Weights of a small image VQ-VAE.
Training: 11800 steps, batches of 512.
Data: trained on photos with spoken descriptions (Open Images, Localized Narratives), 59.4 epochs.
Rows from expert 10 of block 5 of the encoder, named by matrix and row number. Rows with one number belong to one neuron. Each number is 128 + 32 x the weight over its row's rms, rounded and kept within 0 to 255. All counts start at 0. After the name is the row's rms in percent of the matrix's.
# up: expert up (encoder.blocks.5.mlp.up, 16x512x256), inputs 0-127
# down: expert down (encoder.blocks.5.mlp.down, 16x256x512, transposed), outputs 0-127
up.267 091 [129  82 115 143 139 104 100 199  85  77 158 127 144 123 143 110 116 127 145 113  66 146 222 154 103 123 193 120 145 133 159 159 132 169 170  98 133 191 169 131 124 113 110 121 114 135  52  82 156 149 167  93 164 125 174 162 102 114 106 153  26 128 124 109 138 127 115 116 153 153 171 106  51  80 114 115 112 143 187 127 136 128 142 224 127  77 163 123 132 145 143 137 110  82 125 108  94 156  53 145  97 129 123 160 129 162 187 149  91 180 103 142 161 111  85 103 127 111 107 149 133 131 124 143 189 117 172 119]
up.268 100 [112 119  98 140 157 118 102 138 104 150 214 135 177 120 124 140 150  93 121 146  85  94 116 100 101 170 174  85 110 127 120 162 117 137 110 158 116 183 183 156 122 131 203 108  67 149 126 123 210 128 104 108 124 167 129 149  83  84 102 168 111 105 167 120 131  78 157 146 131 104 107 106 125 130 177 118  83 163 127 151  95 132 139 142 134  83 152 178 102 134 178 153 119  78 133 119 163 158 152 113 146  68 172 113 184 138 180 120 129 111 117 163 192 109 142 172 130 152 123 103 102 148 161 152 246 132 110 149]
up.269 093 [131  91 111 130 141 120 117 152  79 181 109 113 119 164 113 114 124 113  78 203 143 136 130  87 130 191 162 120 125 106 150 142 101  96 179 137  78  96 127 104 121 106  97 116 117 152 120 100 114 101 181 105 143  84 133  93 103 144 181  94 169 139 175 114  98 110 111 106 124 122 102 171 187 141 121  96 100  97  97 117 104  84 135  95  83 175 126 197 117 103 108  37 140 119 134 151 134 157 123  87 185 168 134  85 125 151 157  76 130 134 141 124 113 166 108 105 203 135 105 141 108 100 133 105 130  94  98  88]
up.270 086 [173 130 196 115 173 136  96 194 155  94 120  56 142 179 101 152 101 150 152 146  90 122 120  82 127 136 157 100 145 170  97 160  91 192 125 189 159  62 173  86  94 140  82  79  93  65 120 102  83  98 165 100  80 138 139 138 159  87 126 167  63 141  81 143 106  32 180 129  73 129 125 117  96 135 158 129 150 112 160 128 104  97 130 105 109  94 162 109 164 104 152 121 116 118 181 130 133  52 121 179 137 125 152  98 164 147 141 138 148 128 143 145 126 167 139 137 118 119 107 147  78 115 138  67 110  90 129 171]
up.271 109 [111 179  61 149  97 135 170 153 155 103 121 150 164 137 174  73 171 117  87 114 131 108 146 146 140 117 176  56 125  90 153 146 139 108  84 142 116 183  73 147 120 171 146 148  96 165 121 114 170 178 128 149 146  92 102 134 112 107 137 142 126 180 144  95 128 165  82  82  98 118  96 105 110  98 126 188  92 136 128 122 199 126 130 165 203 145 113 110 104  87 111 158 126 125 124  76 105 126 112 156 138 116  64 177 174  72 136  95 116 147 159 146  79 143  81 116 180 137 117 147 151 139 125 137  73 116 141 106]
up.272 090 [138 181 144  86  83 147 130 136 141 119 116  81 138 130 110 255  46 163  91 195 157 139 124 125  93 161 120  72 110  72 119 136 115 129 139 106 130 146 133 186 136  86 127  94 112 104 136 167 125  64 121 106 125 138  84 117 134 118 132  99 163 134 207 146 103 156 179 189 174 165 115 155 141 117 153 149 154 100 103 173  96 127 121  98 109 147 145  98 131 120 145 111 173 154 110 120 152  82 169 156 118 122 103  47 154  96  95 170 171 101  89 113 119  71 142 120 156 115 131 155 140 163 161 119 116 105  60 162]
up.273 087 [152 136 116 187 125 105 107 169 137 187 158 161 155 171 131 120 151  92 153 134 164 114  99 101 103 142 124 113 155 187 134 118 120 128 198 160  97  78 145 145 113 149 175 154 142 140 141 111 126 174 152 157 168 113 133 103 135 111 210 162 178 166 128 136 119 183 149 163 110 136  76 147 193 154 106 123  93 109 151  69 167 110 175 147 101 179 164 151 155 138 116 121 155  94  98 141 115 154 117 154 126 136 141 106  98 108 156 143 129 103 162  94 143 119 112 159  99 136 125 195 133 122  87  80  90  63 144 131]
up.274 102 [131 142 130 118 107 135 106 140  96 120 185 115 148 156 144 250 107 138  89 153  76 184 146 109 110 133 150 127 126  80 174 151 111 168 141 103 111 169 166 178 129 163 127  97 162  79  82  82 122 158 125 102 140  91  93 131  99 142 130 122 121 112 187 139 118 126 182 115 183 120 166 137  90 174 144 147 107  67  61 168  77 117 163 133 107 176 165 147  97 104  94 150 133 173  80 135 161 152 211 106 157 150 115  92 156  96  67 117 159 168 154 109 123  95 109 128 145 125 121 114 128 115 129 142 191 128  81 135]
up.275 108 [160  92 145  82 166 134  69 148 161 142 115 129 131 121 134 142 125 155 110 197  95 156 192  55  96 119 186 124 152  85 123 108 123 171 138 121 160 130 162 108  81 121 157  88 119 115  77  92 129  96 198  63 148  72 111 131 155 129 119  75  90 116 152 138 124 140  48 116 134 147 108 143  98 184 172 157  71 152 108 159 101 120 154 157 129 107 126 206 153  57 146  83  99 123 167 105  94  98 128 103 132 143 130  98 167 115 154 145 135 151 184 131 128 147  87 108 114  58 124 192 139 101 112 147 151 110  89 171]
up.276 110 [ 69 143 171 122 111 160  72 137 132 105  98 118 166 123 123 127 147  92 104 178  98 162  88 123 153 114 122 125 172 115  85 124  91 146 125 172 150 107 148  92 179 100 105  84 128 130 163 158 122 115 187 164 120 144  77  72 163  60 189  91 167 168 121 158 111 158 147 118 102  80  38 152 193 143 126 111 146  95 124  96 117 101  74 130 162 189 154 120 174  88 146 120 153 129 125  59 174 115 113 122 136 167 129  62 140 191 178  82 135 110 168  35 145 119 158 146 139  90  93 149 148 175 148  52 105 135 114 141]
up.277 108 [129 108 142 107 143 145 120 198 105  92 141 111 117 157 140 135  77 142 155 166  85 115 173 120 104 143 155 139 172 128 108 131 129 133 221 194 144 174  89 109 145 112 108 121  59 115  84  45 112 152 179  86 115  97 167 136 124 165 136  82  70  91 145 112 124 104  77  79 175 145 127 122 111 124 159 133  43 120 109 188  86  91 128 167  98 102 120 154 115  77  99  74  88 143 150 114 126 139  68  84 149 182 141 147 138 117 129 103 152 111 109 144 122 129 102  95 147 140 103 137 118 106 122 151 151 136 126 123]
up.278 089 [127  98 123 144 137 114  92 123  48 125 186 134 183 168 162 100 129 131 143 114 112 133 101 125  96 130 114 138 119 173 130 132 138 210 113 162  93 115 110 143 108 149 226 136 128 136 114 130 129 156 135 142 138 104 122 146 120  56 149 130 165 132 154 189 140 148 179 170  76  99  91 151 200 196 175 126 108 135 186 139 117 119 175 140 118 132  91 151 110 165 142  73 146 129 133  80 174 107 128  94 155 138 205 155 101  84 181 146 152 131 116 157 146 164 126 147 176 113 121 187 109 111  92  88 147 113 128 150]
up.279 110 [107 106 143 129  64 132 125 126 139  78  95  98  88  93 130 114 150  63 126 134  97 150 126 136 102 134 198 133 138 117  98 114  74 150 151 119 127 161 179 113 119  25  95 118 102  83 124 124 151 134 137 139 129  89 127 144 103 100 148  97 133  53 153 203 148 138 182 115 140 131 138  78 127 166 114  90 147 150 127 137 166 106 107 125 125 149 143 166 129 174 147 149 144 133 153 116 111 149 166 137  77 161 162 113  98 125 127 157 126 141 106 146 177 157 149 151 115 130 121 165 162 141 123 151 182  87 101 190]
down.267 131 [177 109  85 129 120 116 123 146  82  80 147 143 117 156 150  94  90 145 149  72 128  98 181 174 214  72 152 157 147 166 148  94 143 140 141  91 150 179 139 117 169 188 138 151 142 133  88 106 126 126 156 104 141  97  96 150 112 134  72 137  81  80 110 117 195 165 124 117 183 172 159 110  70  66 110 127 129 177 164 136 129 120 127 175 122  64 123 127 114 176 145  99  88 103 155  97  95 140 157 118 111 148 119 181  94 128 100 106 104 156  49 171 130  99 121 145 149 127 139  98  85  97 107 160 156 120 169 104]
down.268 080 [167 145 122 193 115 170 130 114 160 137 187 126 156  99 133 157 104 142  96 117 104 102 146 160 141 168 136  55 126 121 125 126 106 185 123 117 108 116 121 121  95 162 146  88 114 132 111 133 126 155 162 106 117 183  93 101 176  77 119  94 100 127 143  70 153 109 154 142 144 158 155 141 103  95 118 128 104 117 112 134 105 154  94 123 104 127 117 157 165 163 130  83 115 142 141 128 125 142 161 138 119 145 145 129 120 195 118 134 139 124 105 113 150  82 143  89 129  84  76 141 125 119 122 117 126 145 116 108]
down.269 062 [121 171 154  84 125  99  73 141 151 130 137 138 107 148 115 106 163 131 185 161 132  99 107  91 124 140 119 155 113 133 120 101 101 176 149 162 144 115  47 154 106 147 156  81 153 148 159 131  93 149 103 161  95  95 186 152 139  98 161  86 167 163  91 190 109 129 120 120  99 109  67 122 186 132 117 121 121 144 126  94 110 103 144 134  82 127 135 143 154  91 115 148 161 126 176 123 192  94  83 103 190 117 129 114 116  68 172 139 116 103 141 104 132 159 132 159 164 173 134 135 111 151 163  97 104 150 149 145]
down.270 074 [ 78 123 177 125 114 166 148 159 140 136  61  69  95 138 157 119  89 116 160 135 149 142 117 102  68 150 121 113 130 109 110 135 156 109 141 166 195 119 141 120  87  87  99  89 108 104 102 106 150 120 136  94 136 116 120 109 102 134 142 154 122 124 145  96 111  91 121 135 104  74 164 114 159 157 173 109 102 160 129 171 116 102 158 130 139 125 110 130  95  55 149 147 127 155  96 176 124 134 142  97 118 148 140 143 113  84 131 123 164 110 163 129 155 182  69 120  95 124 146 150 155 116 167 132 125 101 115 178]
down.271 085 [124 117 194 120 107 138 102 144  88 135 109 130 122 122 140 118 101 123 143 146 112  34 154 146 107  72 155  57  80 144  90 161 120  56 121 113 195 126 156 130  53 122 129 154  85 147 118 110 161 161 165 126  68 101  91 127 142  96 109 128 111 152 145  79 128 162 142  92 111 151 143 126 112 122 135 124  57 185 135 123 134 137 120 143 176 111 138 128 139 143 136 177 139 135  97 149 133 169 115 156 103 119 134 146 191 105 100 165 144  92 155 134  96 144 112 138 161  61 149 136 153 137 137 134  89  64 139 196]
down.272 057 [101 140 181 118 116 132 118 105 204 200  92 101 141 113  95 159 133 115 164 175 116 103 114 117  70 155 142  95 155  93 146 159 103 110 104 161 173  95 146 140  74  85 133 106  11 117 151 155 136 168 127 163 159 155 157 105 162 118 120  99 135 150 115 131 156 177 134  91 109 114 123 147 137 157 176 113 118 108  67 136 100 176 126 111 128 141 133 161 149  61  92 156 125 172 152  81 171 167 121 108 163 134 157 115 191 105 149 134 163  91 184 100 129 160 147 128 145 141 111 125 145 152 163 108 108 147 104 159]
down.273 095 [159 128 118 121 164  85  88 134 149 138 176 158 184 171 134  79 175 138 189 129 122 177  87  83 115 119 120 148 160 196  67  49 151 128 135 158 140 106 108 102 111 178 108 114 137 148 144 112 101 127 115 175 121 129 190 170 144 143 157 145 169 155  85  83 123 106  98 136  73 110  62 122 164 122 117 144 114 121 146  84 124 123 111 132 109 118 124 113 145 183 105 102 147  88 133  94 191 105  43 125 179 111 208 153 100 192 198 158 103  73 138 123 154 143 136 148 141 144 148 176 138 131 136  72 117 150 155  99]
down.274 079 [116 145 136 142  64 142 119 116  79 132 128  82 116 108 139 180 121 108 122 168  84 118 134 167 101 126 187  95 110  91 184 141  99 173  95  82 215 129 107 163  62 184  70 130 119  81 129 134 200 154 130 123 159 147  51 116 108  82 115  99 120 138 146 116 149 138 191 148 142 102 162 114 116 159 162 161 150  81  85 159  83 161 124 107 146 149 156 146 109 142 150 156 141 163  89  20 125 156 190 118  96 107 132 105 130 136  81  82 185 161 109 112  80 121 123 127  60 147 107 101 162 108 106 151 159 141 102 113]
down.275 099 [105 137 189  95 133 134 106 152 125 133 132  95  98 125 149 166 126 138 125 164 147 139 112 105 166 154 154 109 107 133 139  70 116 139 158 156 196  88  74 109 143 134 189  54  75 117 128 120  50 136 159 131 137 104 105 111 182 136 148  71 149 143 108 178  94 141 167 126 118 106 119 148 159 166 159 127  89  97 119 102 130  86 134 112 102 136 126 146 160 118 150 114  86 122 191 151 138  53 137 106 150 148 163 107 110 118 144 128 100 136 150 113 134 158 116 117  87  97 114 122 104 135 143  93 112 127 128 149]
down.276 125 [118 147 174 132 116 108  71 133 167 138 157 153 180 138 103 116 163 137 119 139 116 157  88  90 122 128 139  96 158 165  87  80  99 148 130 178 133  72 102 110 138 136 152 117 100 127 156 134 104 162 109 172 128 112 165 145 177  83 176 113 172 170  92 150  92 109 140 151  75 100  84 146 174 157 108 135  98  98 139  79 135  92 119 121  99 137 143 107 188 148  94 135 163 107 159 131 171  89  73 159 151  97 210 111 178 157 165 157 111  76 150  90 144 166 160 144 128 112 135 182 135 155 121  74  90 115 152 153]
down.277 106 [128 185 148 121 163 102 139  95 112 170  75 162 101 108  87 151 126 106 131 137  85 120 122 127 154 160  60 178  93 123  98 145  80 150 120 114 110 140  60 130 115 133 136 124 125 163 171 160 133 137 108 151 124 162 142 143 143 108  90  86 143 143 118 155 148 175  98 103 129 135 103 151 105 144 138 139 163 119 121 106 129 164 106 120 143 127 106 112 169 111 144 172 160 163 156 111 156 150 108 127 169 122 158  99 156 112 163 112 155 147 121 116  93  83 180 128 158 181 126 106 147 156 193 101  91 179 122  80]
down.278 065 [206 148 143  98 130 121  86  91 116  90 153 185 146 151 107 100 121 146 141  71  99  78 156 151 100 116 165  43 119 124 125  52 117 106  87 127 114 147 118 117  67 193 216 133 113 161 113 161 110 193 140 141 109 129 127 149 201 125  84  88 111 153 110 135 158 179 154 106 157 189 131 115  81  98  94 119  97 172 156  99 117 182 120 158 154  98 112 160 200 146 103 101 122 109 139 107 147  99  95 127 158 166 117 133 118 123 135 114 104 136  96 115 149  88 182 121 182 140 114 127 100 148 167  93  93 140 143 133]
down.279 092 [153 144 177 159 101  85 129  81 145 108  64 130 146 145  81 182 127 110 101 118  86 130 152 174 142 106  97 104 123 113 117 155 103  88  72  96 137 142 145 143 185 134 120 165  65 105 133 152 186 207 129 129 105 133  88 163 133  87  67 126 103 124 153  99 176 177 125 133 138 145 122 133  77  94 129 162 155 112 105 153 114 202 116 137 154 112 132 138 146  95 199 163 132 170 111 141 133 169 152 128 114 109 104 127 156 151 110 107 184  99 121 151  84  94 166 144 125 159 162 107 170 129 134 148 138 162  99  95]