From a checkpoint of a small image VQ-VAE.
Training: adamw at rate 0.0009, batches of 512.
Data: trained on photos with spoken descriptions (Open Images, Localized Narratives), 59.4 epochs.
Rows from block 2 of the encoder of a small image VQ-VAE, named by matrix and row number. Rows with one number belong to one neuron. Each number is 500 + 40 x the weight over its row's rms, rounded and kept within 0 to 999. All counts start at 0. Numbers have three digits each.
After each neuron's rows are labels from the 100 images, of 14848, where the neuron reaches its highest value: "responds to" is what is common among them; "patch colour" is the nearest of a few named colours to the mean colour under the peak. Only what is clearly more common there than usual is listed. The data: photos with spoken descriptions (Open Images, Localized Narratives). In brackets: how many of the 100, against the usual share in percent.
# fc1: MLP up (encoder.blocks.2.mlp.fc1.weight, 768x256), inputs 104-155
# fc2: MLP down (encoder.blocks.2.mlp.fc2.weight, 256x768, transposed), outputs 104-155

fc1.180:554474537491485504479453548490475456499535480482379484487531512551519406505493548562519495466473539508458480486495499531533504501523457491446552490503533562
fc2.180:461497444513527481443523466547476514482396532452505508492511550440473482575471442456464489498543492510500457506524493563497502488518482547539417562487504459
responds to: text has "sky" (53 vs 24.8)
patch colour: cyan (50 vs 1.1); white (31 vs 6.2)

fc1.618:424490508499545464456501461513455464516480498476480442524504438506509449458475531474487529528441407468526443458482504486548498501486486511470502528554430471
fc2.618:547506469489463567456495533521474485487527543572473487543525553503511505436544568540491493495570509521469595482535501511505466484502461508512521479402518440
responds to: text has "table" (32 vs 13)
patch colour: brown (91 vs 31.6)

fc1.449:477530491490515477500508478517515466502451477510493477464486474545496472511424542518502540460392414583546400459515442540502441441535500477464498533611516473
fc2.449:486538493492498462464483537505527495397577453569452421492515492484509492473515524517543489562440528501478481548527504525464487480512469539527500470429553491
responds to: text has "table" (30 vs 13)
patch colour: brown (96 vs 31.6)

fc1.422:510495528499452470497436547558449537439511548487452482519526512498498474542450524500530445561435516504470527462499535535574479536478453437464512494511513524
fc2.422:466462471475546492457544521588536456514507471449530579429510499493511536463521506491496480413534536494523480457580548465441494551512537562492478537467437484
responds to: text has "grass" (34 vs 10.2); text has "plants" (28 vs 10)
patch colour: green (27 vs 0.7)

fc1.374:556540499522501499405467514451469471433533540499486478531543515520497487513494513503483516509437509459500486444476498539550518490526428532462456579499549525
fc2.374:478513492489529425481549489520518583605581508480507486482458411524508498464518494495442485493424460436497384464517534498535553539426552482401499497481457503
responds to: text has "sky" (59 vs 24.8); text has "water" (27 vs 8)
patch colour: white (59 vs 6.2)

fc1.731:525505525452555474449562486546486540517497551578472478514467473499518503569540511532474504483465528462552447512490495447497484510489489467492484505420451494
fc2.731:464473424509509476428513453516501454566495531455488561450481562503493537496441481463484473468567509545500501519476506604516506580478507521472615512500548528
responds to: text has "woman" (28 vs 9.3)
patch colour: brown (86 vs 31.6)

fc1.149:492479459444483450482488497484544482529526442474582497544474468481541461495431524466514560485485449423579427485458457556505513532514468525454495412502510466
fc2.149:509455538530516451488517505479486530480481600563527484416519506454486438477506452534452456516475510524527469494622486510512469492561480484543433527545529479
responds to: text has "plants" (26 vs 10)
patch colour: orange (25 vs 0.8)

fc1.97:503552560448529552467555502477512532454445460445534487557550500466487457460498489461475495469472479546478437515523446509450442516484542496513492452540521511
fc2.97:481509470516497515530461504485507458554449517445454498536415469546475525530453465515514509429561529601537538495470495570552518518471446544500591516495543575
responds to: text has "color" (32 vs 12.9)
patch colour: pink (45 vs 9.2); purple (28 vs 0.1)

fc1.223:493511455479476559533535486452579513550443507530501452457398521426484487472488436484518553463513536498589526506510424548480519513434525549610569475547489536
fc2.223:498460562498501535486465592495614478520540499565536698595495475573554573559455505539496504466540576487482458469448501518484520493514503525515474524483457609
responds to: text has "man" (30 vs 12.3)
patch colour: black (100 vs 13.9)

fc1.273:526594371493544572469512468496489467484573488474516520506555530540439486485557534548491474421562518586481476463541493493514440455488537555491552495478447575
fc2.273:508402514524528484409440556541479509541528550505484512394514490454561483474493457549545470627471485462548505522495494473518487511483508424469473512499546482
responds to: text has "grass" (27 vs 10.2)
patch colour: brown (61 vs 31.6)

fc1.387:513495552533429479513563573530509532468498533485479461487509445482519518502447501502447463586470454524499491492534454534477484498469492404505520492553517500
fc2.387:468537551545541484500457608591462503488541479476393481490490495503666504470471508492522477586459508490474508492482491524483482517471539440501499518463481538
responds to: text has "plants" (32 vs 10)
patch colour: grey (61 vs 35)

fc1.215:524504456515503496463507469520472545441479520467475505510494556564517468570472533577518541500520536549488515451480485486499466480442514526444529590589496477
fc2.215:528472511571513457531489527583515504534499484550531502482515438475484493514496504455465519542470401485505442539552501510489510491502443444432459474499570502
responds to: text has "grass" (30 vs 10.2)
patch colour: brown (96 vs 31.6)

fc1.165:508526454514455537533530437523528561588441426468476450482492517530442469571478475556542479529479506454508452495502427577495474556482556523495522550524497482
fc2.165:546450578507485501411537533518518471486544504464543639519511504533513555477581502547487476540500479596484476455468484522459501490545489478470523484487489549
responds to: text has "water" (34 vs 8)
patch colour: green (26 vs 0.7)

fc1.175:497506454465519559457450479482457473478585488471422466456521568540527475502485576512531504538487524500483543483546560524566489498534455432466561508470483522
fc2.175:451479535554524500528562520509506498524410491520549547440485507408481540538513446456488494442533547523510482522567521498441510553506463549504461539440555483
responds to: text has "sky" (50 vs 24.8)
patch colour: white (97 vs 6.2)

fc1.754:545485539498572498498486506515453484521495483498462515511550521493503500572555476595487421512486498480475510480517529561488455566438466544479471626483452458
fc2.754:522567469528476520500576508477513515514430520451474444413508537523513526589568483445505539519523517522489510516577570445468585493520529400513513458453554512
responds to: text has "color" (33 vs 12.9)
patch colour: pink (27 vs 9.2); red (26 vs 0.5)

fc1.677:489554507489625497523519561510451456460496521512494492506479468541564480496447569522481524557490479543546464483478473481443482499517498492533458501526519505
fc2.677:619510424507521510496541509455513545509489595495511486495520509463509561516421490559533529529598510516476522480515534524508515552459546507480554481460440515
responds to: text has "color" (30 vs 12.9)
patch colour: pink (55 vs 9.2)

fc1.439:508520488380514455456447503462463472492478443556534474480453500471565485450510538482476515481419429589464469440579485505561504487526456496572499577516508538
fc2.439:485469414512507507515499461593489452553501575510473452480470440496459478492543451521515480449472443451513500504493498453471461500484529498452547512510569534
responds to: text has "sky" (50 vs 24.8)
patch colour: white (41 vs 6.2)

fc1.529:492462546512500462536520491482487514490493557555476522483448518514506467471529498446519484560521480439495460435474480517593519513461457480415504491475466511
fc2.529:513443517434494533497479536479479461492471468498512496524528557584526505430441495529496513510459597618495514456446499613487526530539572467539570522491513591
responds to: text has "sky" (74 vs 24.8); text has "buildings" (28 vs 11.4)
patch colour: cyan (77 vs 1.1)