python train.py --model="image VQ-VAE" --dataset="photos with spoken descriptions (Open Images, Localized Narratives)" --train_examples=101725 --image_size=32 --crop_scale_min=0.5 --horizontal_flip=true --bottleneck="vq" --downsampling_factor=4 --encoder_arch="mlp_mixer" --encoder_norm="layernorm" --encoder_norm_position="pre" --encoder_activation="gelu" --encoder_mlp_ratio=3 --encoder_parallel_block=false --encoder_inner_norm=false --encoder_moe="top_k" --encoder_drop_path=0.05 --encoder_num_experts=16 --encoder_moe_every=2 --encoder_expert_mlp_ratio=2 --encoder_experts_per_token=2 --encoder_shared_expert=false --encoder_patch_size=[4, 4] --encoder_conv_stem=false --encoder_layers=6 --encoder_width=256 --loss="l1" --latent_channels=32 --decoder_norm="batchnorm" --decoder_activation="silu" --decoder_widths=[32, 32, 64] --decoder_blocks_per_level=2 --decoder_block="bottleneck" --decoder_dropout=0.1 --decoder_attention=false --decoder_upsampling="transposed_conv" --codebook_size=256 --residual_init="scaled_by_depth" --optimizer="adamw" --lr=0.0009 --beta1=0.9 --beta2=0.98 --eps=1e-10 --grad_clip=5.0 --ema_decay=0.99 --steps=11800 --batch_size=512 --epochs=59.4 --lr_schedule="constant" --warmup_steps=590 --weight_decay=0.1
Rows from block 0 of the decoder of a small image VQ-VAE, named by matrix and row number. Rows with one number belong to one channel. Each number is 128 + 32 x the weight over its row's rms, rounded and kept within 0 to 255. All counts start at 0. After the name is the row's rms in percent of the matrix's.
After each channel's rows are labels from the 100 images, of 14848, where the channel reaches its highest value: "top examples" is what is common among them. Only what is clearly more common there than usual is listed. The data: photos with spoken descriptions (Open Images, Localized Narratives). In brackets: how many of the 100, against the usual share in percent.
# convs1: 3x3 conv (decoder.mid.0.convs.1.weight, 32x32x3x3, each kernel summed), inputs 0-31
# convs2: expand pointwise conv (decoder.mid.0.convs.2.weight, 64x32x1x1, transposed), outputs 0-63

convs1.5 094 [134 110 163 108 104 190 123 128 126 114 146  86 121 158  66  91 113 171 171 103 116  87 218 121 116 122 134 111 121 163  91 143]
convs2.5 078 [ 94 141 126 141 118 129 141 132  79 183 168 135 120 196  95 101 114 125  94 115 187 128  84 129  70 116 140  96 125 155 123 109 144 177 108 152 104  81 140 141  91  83 127  81 144  38 125 104  90 151 124  95  85 162 109  68 146 100 144 130 128  81  78 124]
top examples: text has "blue" (25 vs 4.9)

convs1.25 136 [ 66 108 134  77  95 134 115  98 130 121  64 117 171 145  81 133 193 110  95 140 155 136 186 117 170 161 137 119 116 151 124  90]
convs2.25 099 [123 135 114  33  66 146 124 142 165 148 101 153 104 144 129 119 141 130 131 154 135 155 127 101 135 153  54 174 163 164 168 116 131 139  86  92 150 123 165 124 131 155 132 222 171  96 126  38 122 120 102 132 164 161 127 140 107 169 146 101 154 121 123 119]
top examples: text has "sky" (54 vs 24.8)

convs1.29 088 [102 128 125 106 125 145 161 139  64 165 108 127 116 173  38  91 104 163  77 130 102 117  97 120 140 174 152 137 117 146 163 171]
convs2.29 086 [152 146 142 121 159 203 121  91 122 123 134 151 114 123 109 133 107 138 121 129 182 102 115 107  88 163 151 141 119  66 183  71 153 151 183  81 104 134  78 140  98 166 114 123 169  81 113 112 104 153 145 105  49 117  93 119 111 165 144  83  71 125  99  81]
top examples: text has "sky" (57 vs 24.8)

convs1.27 086 [134 113  58 180 107 170 122 157 172 168 102 132 123 144 138 143 119 140 146 148 128 153  88 155  98  80  56  70 126 115 102 151]
convs2.27 131 [123  90 110 148 135 115 109   0 118 132 118 105 141 129 108 112  80 146 125 165 144 143 136 124 196 130  87 148  79 107 137 139 118 119 122 136 115  57 131 138 127 124 111 138 112 182 124 143 123 150 120 100  99 101 127 111 103 137 129  96 128 126 107 167]
top examples: text has "sky" (67 vs 24.8)

convs1.17 099 [122 100 134 143 124 154 120 176  66 189 127 164 102 121  70 118 102 155  66 122 100  77 143  97 107 134 147 114 113 179 168 142]
convs2.17 091 [ 63 173 140 160 103 205 145  63  77  56 148 100 177 155 145 123  76 185 122 115 169 129 149 113  84 154 131 129 140  98  44 101 115 102 135 116 114 156 126 143 137  97 161 124 131 142 128 103  99 129 148 101 174 127 174 162  95 144 113 121 131 134 107 141]
top examples: text has "sky" (55 vs 24.8)

convs1.21 073 [119  60 141  82 114 113  94 139 100 131 137 145  75 122 128 129  94 112  91 120 141 181 115  92 124 165  52 159 123 118 161  70]
convs2.21 095 [ 60 131 146  81 120  82 101 180 172  84 148 125 125 109 143 139 135 107 113  59 127 163 125 129  94 153 107 155 131 132 151 170 154  89 199 104 159 115  52 134 185 155 131 119 132 179 137 143 136 112 124  49 169 157 115 140 128 107 108 126 113 143 109  74]
top examples: text has "water" (34 vs 8)

convs1.22 122 [110 144  86  89  49 121 130  81 160  75 129 138 130  89 162 173 129 120 107 136 184 137 115 118 139 154 122 138 131  76 125  65]
convs2.22 097 [161 152 183  61  90 104 112 123 154 138  66  95 146  72 105 124 149 158 142 147 117 148 117 170 117 134 146 118 157 144 170  97 128 112 123 133 185  84 104 144 169 182 157 183 175 205 115  77 150 101 126 167 150  92 111 142 131 134 141  78 161 143 160 125]
top examples: text has "sky" (52 vs 24.8); text has "buildings" (29 vs 11.4)